config.yaml
encoder_arch: "vit"
model: "image VQ-VAE"
dataset: "stained colorectal tissue patches (NCT-CRC-HE-100K)"
train_examples: 90422
image_size: 48
crop_scale_min: 1
horizontal_flip: true
bottleneck: "vq"
downsampling_factor: 8
encoder_norm: "layernorm"
encoder_norm_position: "pre"
encoder_activation: "reglu"
encoder_mlp_ratio: 3
encoder_head_dim: 16
encoder_fused_qkv: false
encoder_bias: "none"
encoder_qk_norm: false
encoder_parallel_block: false
encoder_inner_norm: false
encoder_drop_path: 0.15
encoder_patch_size: [8, 8]
encoder_conv_stem: false
encoder_layers: 8
encoder_width: 320
encoder_positions: "learned"
loss: "mse"
latent_channels: 8
decoder_norm: "groupnorm"
decoder_activation: "leaky_relu"
decoder_weight_standardization: false
decoder_widths: [64, 128, 192, 256]
decoder_blocks_per_level: 3
decoder_block: "bottleneck"
decoder_dropout: 0.1
decoder_attention: false
decoder_upsampling: "nearest_conv"
codebook_size: 256
init: "small_normal"
residual_init: "none"
optimizer: "muon"
muon_scale: "spectral"
learning_rate: 0.031
momentum: 0.95
nesterov: true
orthogonalizer: "newton_schulz_5"
adamw_lr_other_params: 0.0017
max_grad_norm: 1.0
ema_decay: 0.999
max_steps: 6300
batch_size: 256
epochs: 17.8
lr_schedule: "step"
warmup_steps: 310
weight_decay: 0.01
adamw_weight_decay_other_params: 0
Rows from block 7 of the encoder, named by matrix and row number. Rows with one number belong to one attention dimension. Each number is 500 + 40 x the weight over its row's rms, rounded and kept within 0 to 999. All counts start at 0. Numbers have three digits each. After the name is the row's rms in percent of the matrix's.
# v: attention value (encoder.blocks.7.attn.v.weight, 320x320), inputs 214-319
# proj: attention output (encoder.blocks.7.attn.proj.weight, 320x320, transposed), outputs 214-319
v.203 084:466539511424563477525444523467447472453412474474421486494527564460523511462549529485484513495521448486520472520448447527492519519435472501527491510572469493542525544473500510558445475525536472480481548438485438487472581489557546553495444365503497484480475514452488532519500442534598514522497502466488559541480493480517
proj.203 088:548464474509473561472564524551483469466531496473493542463511493481459473485524465534577422438524522548530535478493468423527453508527515488480432496532548509469489448485478466523495392410539496481524457518553522493492423533397562523471524480532477493457468469502540455519488594502524526517525467453483557615446464440592
v.204 111:534532468471558430530437564472482556495550564445484481524496505481481476522490500513460538479434484541495420470480478466579533434531453532496504449565470460541491504562587514517465487471466496540510473504449552505600516567558497459505488495517559555436485508486484488484471434511489572538501525475462540583493469499486
proj.204 106:443477542471487535486536499508491520563505537487590574466506526541475566527556541573480510544546491521513449494443508540493472513481522492412483536458498549451532485465485435527470468460521516522488490430534452494471511430496469529518527559527436438451512565498496456447528502460504501521502423434517483505489479564480
v.205 101:526447487491548531480577515528495488459505487449554500574595540483459430430510485460495501508513485542458484454512541446445470439548496530546429497470521568463500570538414474479586508452454474575505504425523462538421529508452490512505505484528581517462448489582517434445484471461449464499585520536562513531480547563556
proj.205 108:501451551490484428488501568437497510496425476501401466548479436496497445528506473468471503544491534442513517516500502496533502537475504485540542513482465482541510509545473534555467474506493507452504484513543470453483598543517489512571501515478484517464483484536481499571491518475467526504548480548505492504559507422416
v.206 094:454488499430494511465473487434472486501561483548555506499481577612519448399518564474526520554492497589477501474417543478495506511460452499467579505557424500528470434495467548503535531444500436557461468500458530426437489463497462384522548534526380502545522504479565474447492469533481503538496486510534506503516434503465
proj.206 089:518534517436461468526522522525529528542500536569454517572490427437461484545518439451496496418527530450464445518473456534473428485465506467509484577403480551474508519508513458500441553553509515545486463524425596513520501535502443591503547527495481506462524524532504562514497562534569510507466594475461464475541551515458
v.207 088:558477551481491490578464515518504451518407484544599532413550499507496509491505483517527543489457499445560532541575462465505463530441487510566450541518475459542524481480479473485548482503490515499531491504523409478492503561534528591454516519464535484472531506464455457586444468546557486505510487448505439515492526471588
proj.207 086:552568483528511503479443494500514515443520562484515554529552473527460531415525475552516483543494458516514560502447531517475492558509506514513508484540563539508455535446540529516462487386523454530497508508492494559447463480450558481468475479484487528456511512515523454451508526485469520465602493513503503503508526497530
v.208 092:526498487466555454537501534385465531523528530455507470517540434491438477466487457478467441492507465565531524475451552487507490457479505492468522487455401516490550520543514579531544495452534544581453502523472530559522465444543523517455474510484472542476478442475446444480449472454443544507441521544580410574572523517486
proj.208 092:447495492563486515517485482625553429487484500434447508520568529454533515504545480470487546532455500433468489483491526506491474562523510471458509512463526568473472498500588493535455520499519474460479440476513503491474557497507488535512457459447525523536510510511463473488506530542545542436526575555518558506472490498489
v.209 094:504581523535502497425537503522526426504554502414520534509507520479514437434513584533528531532469483489490524443447595491497395501484535458548532490504483469533472477492498551519489476399554452467479500467469542485409535533527472563512524558458500462432529474530485466490513478532490544496531512515455499527601429566514
proj.209 095:516444477483604520536447534533475546457405454531541487529557433445440449457521504464503500527456522455572448483404466455562511561521489495469499508458519580536546546440456521424431503578524522467525517456548514526484477498548476462501404507512483489565464541453530545548420498417537447475506555519545496536523449507509
v.210 106:555427477462532455527367442501435549560466501515500590563513455490562492544518506445439527505597508516541547527489510554532469545504494488503453527456419495546485493527496566488539472501460551512471542450478503506505472483525502457402500534534439493578513460438528585540546508467520481462464551510537589454468512480535
proj.210 099:530456433540524452405522479460420442490502518540474506486532528427542560560532522497491509426507524544403475498469540521457447480602493482530456523484485483449479480538485469496465496549528459553538482454550447504513515474526464486587534494540533494432453506508584448468402570552518572489457444482580575544456513453483
v.211 099:446453516546476485549391498495476477475478528512512449527532482503530487501522427503462531526546512536484514519497508505532452538495434521491526506527510463502568504465481561428511509604420499492441521510507484531570528555445445468535519496515482485489551499505526564515528482547548461496561457488478536467496471475535
proj.211 102:486507461466489451482516518552481526562525518475480494475473465498525516610510533532493465398553431503472507479516489529437496503517502446482494525503517491465474465477454479466490519459560459561514520505567500530475488511506480504470514519537516513505496493438525455480484475516519469499410463521551583519417481473539
v.212 104:442386488452521504533439514453501415545495418477512562508442550509436523451512516517487543434505449518516516462485509470534522485506513512504526484512493521514467448554475505525441525432453487479477500426474514489475480482483416506524509524519503476518511501551528574491527508451420518580546453491574567456471493578561
proj.212 104:511570489532571479473454510455434544444515523531493497488520546513512504517473619448565517441581597456491526421449504438472503533518524465455536539414465558480485514502455452405516475454475519509509532520492504492527521479534548544515546459505457530497563525459478517497536520406580490577526577502412558524465534592426
v.213 105:498519508474529523520445573533502522493560500520474461507443485447528481521508482514534475443561454492549573500478464410554565545541505489431509393491435451507508572534525506548523448493514507508505564495474417530487453566462519451443456443479425476468528520509495479506547469554495521490510463531524464508465450465485
proj.213 104:454527429561462535541592484511473547517534493454552477508523527464410503467565530534494485516480469447486433558427511518505477534509538470490483447462575462566522469447569500435488499511512619506563428511433622506485576393503587529492491491517481540469509490520516510484449528497509464504501498454494553481522505543533
v.214 106:486485511537482501440584525439515465499524477406449424455475488452413520477479475467469532474473451532441464519511525493422580418449547495502512515428511498485544454475525517489489570474508504439570453560515479481448505525525519509579557477446524494476460503536460429479482546446473530549510442498527495517482577530470
proj.214 098:440562520485500432539418514466589506538522525491555484534557491569506542494497494536426514495549510538536557454567491449574471517468550515484525563535521516529526538490464487450539536418452548524515478521488500461510490441526522514505553469512478470505515541593445530473494499562479486488489569532403502422486516492486
v.215 098:482562493502559491431544488493466487488479479391539581437495437526512441513449534483479572496485502500478500511451486434492482514542529522539509509479450443472574535468551554518519457495533511478431562520473486446417463494512564563541535565427532432519488521490484564512501526468467556506554503486534534491507465449504
proj.215 093:550433561528553557575455491547449461450540459521452460544590495401534534483535496481461513478492465461532440512469511512521451498472538463527455535488568580464519550507456512468484463473467550558564467525512512529477512542482468472531474457550495538576523600520478493501437489499556454525437517529500488456526488455538
v.216 106:478514458451517566464498520500557472561474481506495531532461533507474441526562454574535490533460469448494575441467492506450451553523484486522463541497535574539528477516470524441488509495518464508458469497448508545406513511482464431543530552530469507526469483464533502500586502448433442464485440493513526527551529531523
proj.216 118:507556560573525435524469540498467551456443488562416475559493499440542562492520555477455500452466535502467487514463508476516520475518531528529539556506465506509504577564474491523490459487531475451544553519548438452523461599434566450533463420503524515460506513463509517545465496475502535543513512481487496472499522445462
v.217 111:476504525459516565493572513554526483548463543518515493506435505490531540591485524523503543551432454480473520491525462509462451551553438497589513450522514532499536480505476590479539537518468512445472492471476506568477486463474560504557520539503516471458493585395510527542537477518487456505526488526486515506502491430530
proj.217 111:493560543546485446567431503533470551507486469515389495471461547542567553538499513555484510486432516531548495573468513436515512519450533467516496502526459477476494539555518500504499467531532493493537520475541484447452499570425471353456497491533532495441496517493522514558476553471528459479482517463518527474515515483461
v.218 101:528531553446457483485545501491499545476524558506536535455464433543488498528516499460484509469446528425504483513512478516434570475473488460535450504459510495424497470527528507447558537482546583552551458519506532516555523428520562481428539453434490514568462510449431497516446571448578498412461511495506486436460571469507
proj.218 104:461456571513495513452473496446544536489541508475471517462440547533445503514444517533494457589483503530490485522546520507525429496487505535471511470533450472530510470502522478565462522552484454508505424517498434499469502459444457511551521578437490481489487466576481477504488480544433573470487470570573522447534505517484
v.219 113:492512530556540515497484484510515475557477554557502473490527490462513472463474477511481496535495521542480508565511500491478477461516495505471511467521528559524480521521475481439537486550506548460486490515487451529554549471519471444490530550548537455443506513439531484526468527511466444492448513499574488514494509494461
proj.219 107:529542462479488450518480490575475524452495522504456472483456513513501569597434459504529497488438468416443508534535447539532477578444533442525512541520503450485486528508558489482476506534533464499477455529531464514543462560470451549487480458438516542503513512422483463505536461479534525515499488488434472478482498487425
v.220 092:540556465451563495484543487494551482514528466454551554424519498560482393526484499449543382515463482482603466502494449496504491516521436549499504466485483493515575518531523501546507431466536552571500558515454563532501482543568537500500521504495468519537531522545543507524456492429504564454476614496540506488495477512475
proj.220 092:501468490542473551468552428507452490517462470472466510547464445410472473509537441535473507520473496419462457455455562462526464473487538525482460440449499484489475513500594579459437509559469558455484425433498476479533547516480534524533465487496428553508507525466510481572559549454538488498520497610486523529537485559520
v.221 110:532535492557546492493502520565480485497560527470453444453476541540489485546557521493494504508505475478450498507440511466444533562540508498486518481496478487461529557534548449549477478574501530534564540551532415487481538510477525438544554499514530516502521478481402478517429552507496535482511497497500541490433499455476
proj.221 112:536489501465487540556472459483522533463483552481549497532464481492484491481531449446537448462433431493484469469553461478566464554493499451556439496565588574563551547466497489497559542445533478470489528538443564589518448511535546516493481501439523527446523515510508459517506419510534428542541464605423442453512531500504
v.222 100:487517412535539528452542447417496505538489472438497563460510482547453402457483426493504468484508560496513496564491460511475498479452492519477467574499529564537547464436471415520527431591502479526548515599484552456536523478508463445481547557504581522560523462563477487475459506420438457476506501422589479451526516497508
proj.222 102:564512486477517521460502548482510452446506498520468473606489487446453544490467513477484595481515499455451563489556525577529453535515498528531510617437458483456516538579406487576524504447506509536534509541545436506534495545504526520531494425484510499589463563514509495466533488521481565549467522548495421475476559475486
v.223 131:535460505489514445554576565499453521515526437482492465499543400544459496507519533449459489538490540490476446508571490522556512488455530449481476455446481508478463427508520483509489423473484541535514456467578470529508482435580541555536539501506552493482495509490457464472403438447474548560452448525609443510484567447463
proj.223 111:533505555395553576433445463462561438493540479502497501477465502491449533504496444524587534497465525569523494474478548448469494464519468531446506520502466549459481487507512510516502464479460466493452511458516469524520590484537568482489554543483489531487485384549532477576541536496525487426505471474483458532556488523444
v.224 100:502488455527448483445472466493538468493516482462551522567431478533446493505467489517484549478546531484563514492501529440491506476508522529560468496500459471480481507450505451570535525473514495530534514478433542508530534575468517490540505484457502465560518595516474505473486538566446448501443550492516486507464516472451
proj.224 100:523431503471454479482443476495494469553465469506498445466527538499509522453547551430518547435495539470459480486397552531541500497511567517503533504490523525526460477537477514429519565530438510473475457504430517425499536397579535548502463440523495457476551499459481507476496532497488544562464518476491544479423531511532
v.225 094:612478493512419520515578537511492452536449470510438473526483447491546495474459478534545541469581555435537544501521523476501536504482548499548461417452499538501483487518474486548443574591571577452529456482485553492539467516462498520507475476464546496524482539455520491422520497528425535487521455494448460581519510465456
proj.225 095:493490430538453414527423511573428475473529497439520448521437485518479458523575486459485511437419419494537427542459524496507470523490442421511505513521510494527542484485560444481537492438522479544479446542551516539481530476474515517454441457468496470423582487473510423484531532495563494484574509498515481566479547516461
v.226 087:531467570497466465499455441525556524476514442544505487557525471586498483509501502497453520510530592528501459463488383517532580461524429510530510477558495607464529537476477563504468542542467454543529492477491487448538469488464494535486460431512513508478500493467530555499491491522533444427469525429518463505463507532467
proj.226 085:495443536525542578531526466481484492506518531482470501503469539544448470507525525566540473509497462531424504505494477457501475446508514425421547453565580468526497471441512482463473547443509516479460489520488501456549416417489523497513476424557478486499502505524495480437461470550495525503466515504480519558459517500500
v.227 088:449482468484502546478453471530560553461552509522507496526490510506495495482577468476491543516519497563499453588451431565506450417443459479473493503498524434541511521466554545480523498480541475493477496515540454517430493488526427495492499491548508475455495440468519466535476403470549528476441513537523532469459547453530
proj.227 085:493503543525480512476469558512502489545428483505488467480566548498521578528458502522580423584553554488443541467533511527446539518454497574521424490512481531383450526494449526538512454505513509425545561504473515518530546496481514465483551484484547547496427498515451506489447518504444533550445501495510503470551482537512
v.228 106:459495530482569492451480451490501587536498466469464514461528455452580523505490530494533597457458507538450497522485497476530521446534507577550466551527469503470510508513531566488562514501484484512490493508436475485463458603549494507465493499480454456368535482475480453486471575515582586522484512559452490492495503503468
proj.228 110:513516528506430489512444537422532508512559531527542554510483469445435491496507500517471462528528547390479441552482496510531511522478491498520499496467515480517526514493472599514454555561486594446507500520482497459493454467552524511487428461591497524493460473497450551516484397501387429537459492532566474468548428516587
v.229 100:540523442525486564508529492556491465499531504504489495488516486481427461469500414498539475526524464415458482507499539525484447481464440441414412494438471548553462488441486514512556502485497489508510534452475508524474524531492429508468565540473533483547532428487484523497516489426498582485526444564505501474549547461480
proj.229 108:516521563568501461495441579504522489476502413517509451492515505499549529497439497507506449534471501464557537472524492556496506471553521523542553516493508500524513585532508500477500484572536557466438470555503460510483496563494492453459487508448507545478482530425517477541547529472471499403474454464478445471483484451458