A small image VQ-VAE, trained from scratch: encoder norm layernorm, encoder layers 8.
Rows from block 5 of the encoder of a small image VQ-VAE, named by matrix and row number. Rows with one number belong to one neuron. Each number is 128 + 24 x the weight over its row's rms, rounded and kept within 0 to 255. All counts start at 0. After the name is the row's rms in percent of the matrix's.
Before each neuron's rows are labels from the 100 images, of 14848, where the neuron reaches its largest size: "responds to" is what is common among them. Only what is clearly more common there than usual is listed. The data: stained colorectal tissue patches (NCT-CRC-HE-100K).
# gate: MLP gate (encoder.blocks.5.mlp.gate.weight, 960x320), inputs 160-319
# fc1: MLP up (encoder.blocks.5.mlp.fc1.weight, 960x320), inputs 160-319
# fc2: MLP down (encoder.blocks.5.mlp.fc2.weight, 320x960, transposed), outputs 160-319

responds to: tissue: mucus
gate.690 012 [146 106 101 161 156 124 126 125 172 103 112 125 126  90 147 155 128 176 124 102 137 143 114 128 106 107 126 152 132  92 123 143 127  97 100  88 119 127  90 111 101 153 144 122 116 103 125 134 143 134 120 170 136 121 124 137 141  72 148 136 140  76 122 140 107  94  90 169 162 129 120 130 103 113 111 148 104 136  88 122 123 139  75 109 147 163 123 133 110 117 107 134 145 118  84 170 139 110 106 117  96 125 122 121 133  98 153 122 137 115 128 119  70 165 127 183 150 125 136 101  94 150  84 134  46 113 118 146 136 120 115 122 136 106 172 137 140  82 145 140 122 129  93 150 108 120 117 155  89 159 180 126 116 130 110 161 128 103 103 184]
fc1.690 014 [113 110  79 125 138 142 106 136 149 125 128 147 158 173 147 154 148 162 139 144 145 134 144 134 143 109  72 127 149 134 153 150 117  90 153 112 169 119 113 110 137 172 114 129 152 117 138 154 151 153 111 126 108 117  97 141  86  95 109  95 127 111 135 147 149  93 140 177 160 132  95 100 118 166 143 177 130 152  99  70 146 156 105 133 154 175 148 129 135 109 131 136 142 104 113  92 161 141 127 155 123 109  83 110 172 121  99  76 122 175 100 125 136 140 112 126 128 106 137 121 133 126 116 131 151 144 129 143 128 131 162 102 112 119 157 148  93  93 134 114 114 126 119 160 138 172 111 121 137 137 157 109 114 131 165 146 104 142 146 110]
fc2.690 012 [165 119 150 134 104 142 114 103 137 125 125 111 117 129 116 113 124 100 118 144 148 134 129  97 112 139 171  56 129 118 101 110 156 133 147 159 161 116 110 143 165  99 149 154 139 141 119 103 138  95  92 102 136 157 157 137 143 157 116  96 129 158  98 150 138  99 143 113 107 120 166 135 119 122 115  89 116 154 126 100 136 148 127 150 129 195 129 137 155 117 106 137 107 127 169 188 102 151  83 124 110 126 154 163 131 149 142 123  89  82 149 139 132 122 139  91 147 151 131 142 129 105 136 113 130 119 124 107 120 138 108 150 183 101 109 120 132 138 115 140 100 153 136 143 127 144 159 137 120 120  89 140 130 113 108 102 162 100 123 116]

responds to: tissue: tumour epithelium
gate.758 042 [168  89 112 181  93 112 109 158 163 121 112 167  95 134 116 143 162 160  87 148 103 138 141 116 184 148 156 133 151 122  99  95 161 116 139 125 130 116 156 127 126  75  97  76 115 142 109 106 105 132 138 139 182 122 135 102 151 136 143 104  99 155  99 186 135 143 111 132 120 141 132 161 139 166 154 165 136 137 114 132 137 135  84 113 138  82 134 154 106  87 152 136 102 140 109 107 121 149 151 139 121 141  95 134 147  92 128 101 131 105 122 115 105 127 126 109 124  96 103 123 135 137 133 131 137  69  89 147 113 114 137 129 130 130 166  92 149 100 107 146 133 108 123 143 165 147 112  92 167  88 108 135 105 128 103 169 102 146 112 127]
fc1.758 044 [103 122 128 136 108 142 147 120 121 149 130  92 160 121 123 141 150 149 122 156  90  87 105 148  91 158 143 104 118 143 119 138 116 162 122 104 131 139 164 143 158 133 144 142 152  83 159 118  99 107 186 145 108 136 124 151 145  58  82 120 137 107 120 118  89 128 134 124  83  93 110 139 137 122 138 161 155 131 123 130 160 122 141 115 145  93 138 122 122 138 117 108 128 158 132 107 116 116  70 182 151 132 143 118 121  89 136 109 107 114 125 104 107 102 130  66 151 115 180 148 109 117 143 118  87 117 146  95 142 140 119 116 107  93 153  98  94  99 136 117 117 149  92 127 129  95 114 138 156 122 111 165  74  98 145 129 157 178  84 162]
fc2.758 036 [102 154 141 135 127 136 142 130  99 104 152 164 115 154 124  92 145 150  86 126 147 154 158 132 178  79  89 147 144 118 151 128 107 140 116 108 137 125 161  91 154  56 128 123 101 129 113 111 129 121 106  83 134  74  79 132  97 148 151 108 124 127 120 160 140 166 118 160 107 124 144 121  87 113 120 136 153 163 111  79 159 121 140 110  77 138 108 125 157 118 180  98 131 100 142 120 119 143 103 113  94 126 166 146 132 108 130 141 123 137 104 111 112 141 128 174 136 165 137 138  82 145 161 156 166 110 130 160 123 134 118 146 144 133 144 161 132 155 137 196 109 106 145  99 101 140 118 100 145 142 149 115 105 144 144 126 115 102 151 134]

responds to: tissue: mucus
gate.601 089 [132 100  97 128 117 169  95 105 101 114 127 107 131 119 131 121 187 151 118 151 152 104 117 127 127 123 101 144 106 117 160 144 155  91 128 136 154 116 120 131 121 100  86 119 143 141 105 183 100 101 102 118 164 194  98  97 102 142 132 148 111 132 100 117  88 121 157 137 137 143  80 172 145 111  85  93 132 146 116 107 132 111 145 123 137  80 135 136 161 152 131  99 130 123 120 111 138 161 118 133 161 130 100 134 139 156 154 115 145 103 140 160 148 127 155  89 158 122 115  91 166 110 117 112 113 142  92 138 147 120  79 117 137 121 185 153 165  93 115 108 160 157 149 178 111 156 142 120  99 168 144  83 142 140 113  95 216 118 154 147]
fc1.601 095 [173  98 118 136 158 124 137 113 122 144 104  74 103 126 130 127  65 158 114 132 101 127 101 126 161 102 114 133 157 143  91 116  81 126 110 132 137 137  91  88 121 136 131 139 142 116 159 101 155 126 151 141 133 126 124 153 164 141 126 140 164 125 136 129 171 160 107 118 116 129 149 112 131 159 153 138 102 129 125 143 145 149 111 141 130 142 105 146 137  86 146 143 137 132 121  83 183 116 155 149 100 115 139 126 102 112 157 112 102 153 119 112  88 139  93  94 108 138 111 101 110 106 130 119 102  97  86 114  92  76 135 162 140 153  95 129 134 131 147 153 123 137 172 115 112  92 146 136 115  79 135 150 117 153 153 136 126 112 128 143]
fc2.601 091 [ 75 124 150 125  68 118 125 142 162 117 134 141 115 122 168 120 156  83 179 168 124 159  98 129 113 101 148  91 143 125 130 124 121 128 156  78 149 104 130 131 145 127 125 108 127 138 134  98 121 133 132 173 116  96 173 156 120 129 161 145 131 111 150 165 153 136 109 111 119 130 149 103  97  84 147 174 118 131 114 165  97 169 126 159 139 160 107 140 113 143 131 127  97 128 107 114  89  79 126 143 103 127 114 148 158 160 113 119 155 108 131 107  97 103  78 198 121 109  97 140 117 111 132 126 103 112 119  94 124 118 166 122 134 120 120  98 117 140 122 161 134 127  97 124 114 141 119 114 128 116  79 120 102 141 143 113 119 113 143 149]

responds to: tissue: tumour epithelium
gate.336 115 [107 111 146 124 131 134 115 143 149 178  94 132 136 107 104  72  84 133  98 180 143 169 112  92 168 117 137 102 162 155 135 104 133 117 128 101 134 142 145 154 133 155 219 165  90 100 135 117 112 114 127 111  92 131 115 104 170 125 169  94 115 102 150 138 123  70 117 127 100 112 133 147 136 108 124 106 118 115 118 161 126  99 139 118 133  96 107 103 133 111 100 107 142 119 133 133 119 122 143 131 128 146 130 116 156 136 125 145  77 125 120 149 123 163 106 117 138  95  87 126 148 114  83 138 112 137  79 173 143 166 131 121  99 125 139 147 138 134  87 128 106 128 122 178 164 153 157 123 134 130 155 153 137 147 110 109 123 127 127 126]
fc1.336 117 [165 174 130 153 126  89 137  90 115 134 162 124 159 154 158 172 155 128 123  92 109 182 140 158 104  92 153 145  90 180 126 157 136  76  72 117 125  97 118 146 134 135 122  92 128 132 144 131 102 133 113 139 150 106 150 134 156 154 162 116 117 155 115 105 119 131 148  97 161 135 171 152 151 139 143 141 100 132 147 122 170 179 180 110 111  99 100 110 138 112  97 114 144  98 113 110 148 140 136 110 127  96 111 117 137 139 120 105 165 114 132 112 117 119 156 167  94 160 125 116 118 112 121 125 125 135 134 135 163  78 116 171  57 141 120 127 129 119 119 116 164 118 128 122 151 157 167 114 129  80 123  82 125 105 134 165 135 126 125 120]
fc2.336 115 [154  82 133 146 100 158 130 185 166 136  83 138 107 141  80 140  86  95  82 139 144 176 138 123 155 102  96 117 112  98 151 117 140  94 168 133  98 110 138 145 150 154 167 194 120 117 122 112 133 155 124 111 152 123 111  97 161  97 165  68 157  94 116 163 138 134 121 135 151 125 105 126 149 137 138 115 134  98 156 135 109  82  71 138 116 128 154 130 139 146  80 142 192 113 179 131 136 159 126 137 110 163 127 125 126 149 117 122 120 139 107 101 122 146  97 118 110  75 147 112 145 148 113 135 129 138  84 123 134 144 148  62  96  93 125 153 148 141 153 127 111  87 139 142  90 118 142 141 151 103 154 141 168 132 131 109 138 147 104 139]

responds to: tissue: tumour epithelium; tissue: smooth muscle
gate.367 018 [147 113 110 130 130 157 122 123  89 129 129 140 110 147  59 155 145 137 123 134 117 126 132 128 147 110 133  92 110 170 118 150 134 117 108 144  99  81 143 146 125 157 144 142  93 142 118 119 125  91 152 118 144 133 104 164 112 146 118 178 123 156 126 160 135  94  98 109 145 128 153 124 123 162  98 116 115 126  98 118 208  92 128 149 129 138  74 160 110 118 137 109 111 140 145 199 157 148 124 131 152 129 128 115 167 131 126 117 130 112 137 154  96  85 137 135 143 126 127 121 139 110 156  85 137 131 117 113  90 148 135 131 162 106 148 106 107  95 125 129  98  82 137 118 114 151 139 115 121  83 142 190 110 172  87 129 118 121 118 103]
fc1.367 023 [136 109 121 116 106 107 117 107 130 118 146 147 121 149  81 163 160 167 140 159 130  79 134 156 105 130 109 117 110 157 113 173 140 156  88 172 114 119 140 141 140 138 149 154 112 106 105 118 141 125 131  79 154 141 131 136 118 103  75 150 143 138 115 163 136  79 111 100 129  85 120  82 123 115 120 164 107 135  80 160 176 126 108 139 148 122 121 157 133 120 117 136 127 117 134 160 129 129 117 108 147 140  97 115 152 102 112 111 113 106 134 163 107 101 142 137 149 166 181 121 100 107 104 113 138 148 127 108 104 152 129 122 175 126 127 143 103 111 117 119  90  91 144 135 132 150 159  99 118 111 154 133 116 137 120 124 156 102 112 119]
fc2.367 021 [142 135 153 106 130 128 131 142 186 101 144 133 119 122 172 109 125 101 121 103 135 119 130 133 148 115 160 142 137 103 199 118  90 112 113 148 129 179 106 135 137  62 118 133 121 152 143 145 158 139 124 152 116 103  82 162 150 127 162 184 145 101 146 104 180 134 118 113 133 145  89 150 122 130 129 134 168 110  97 131 126 144 114 139 164 130 155 132 142 180  97 148 112 134 125  49 115 108 115 133 111 139  91 140 109 144 175 136 122 157 125  95 121 113 132 118 158  87 110 133 100 136 125 118  91  88 155  91 175 105 124 125 112 131 107 115 121 135  91 119 133 163 140 145 124 121 149 152 149 111 137 119 124 133 152 106  92 124 159 152]

responds to: tissue: tumour epithelium
gate.127 015 [112 140 158 143 145 137 121 123 156 149  97  95 105 125 152 114 106 114  90 125 139 137 128 125 121 108 115 159 163 118 123 143 158 174 130 136 133 139 148 152 153 116 157  96 129 112 115 151 158  97 137 152  99  81 108 154  95 103 129 146 124  94 106 152 115 126  78 120  76 110 141 131 135  97 172 144 178 101 141 135 186 137 164 147 121 122  81 152 117 161 127 126  50 139 148 140 120 142 113 112 118 125 133 165 138 108 145 138 121 165 104 151 105 161 180 122 141 150 113 115 125 159 135 130 154 100 153 123 108 126 119 115  77 113 135 122 121 109 124  97 125 117  86  89 140 154  78 153 108 157 106 119 161 150 181 134 130 134 164 154]
fc1.127 020 [ 99 175 103 168 117 105 165 153 150 158 150 145 111 120  98 137 155 149 107 107 146 170 135 118 132  87 120 139 127 128 128 107 176 130 122 132 114 147 138 131 133 159 150 147  93 173 139 127 123 136 133 143 179 153 136 116 139  89 129 133 117  78 106 124 101 135 154 107  93 116 114 110 131 110 126 102 105 130 184 116 101 143 146 117 124 120 145  88 164 175 114  79 124  94 125 163 110 121 155 111 116 142 147 130 158  77 117 165 119 112 138 153 149  81 124 109 123 129 160 120 165 148 168 140 111 147 100 143 150 121 103 137 125 140 105 126 160 116 126 136 118 148 171 176 141 157 119 154 138 138  72 147 125 133 123 142 116  89 140 102]
fc2.127 017 [114 110 106 144 163 113 121 131 153 134 139 162 130 177  94 160  98 117 145  91 177 157 142 127 118 160 113 112 135 157 143 160 108  64 131 132 141 165  90 135 124 106 153 145 161 113 113 131 143 155 162 139 101 123  80 117 105 133 141 124 115 149 106 100 105 114 135 150 128 114 121 125 107 126 205 160 139 138 124 137 159 102 170 150 128 108 124 188 119 126 144 129 137 135 131 147 107  79 107 134 177 115 139 117  92 136 126 136 143 111  97 132  93 114 139 148 118  93 100 121 106 157  70 100 129 117 141 129 124 145 145 104 104 116 186 135  98 119  98 130 138 116 103  98 121 106 160 113 137  99 111 123 137 118 158 138 135 108 110 112]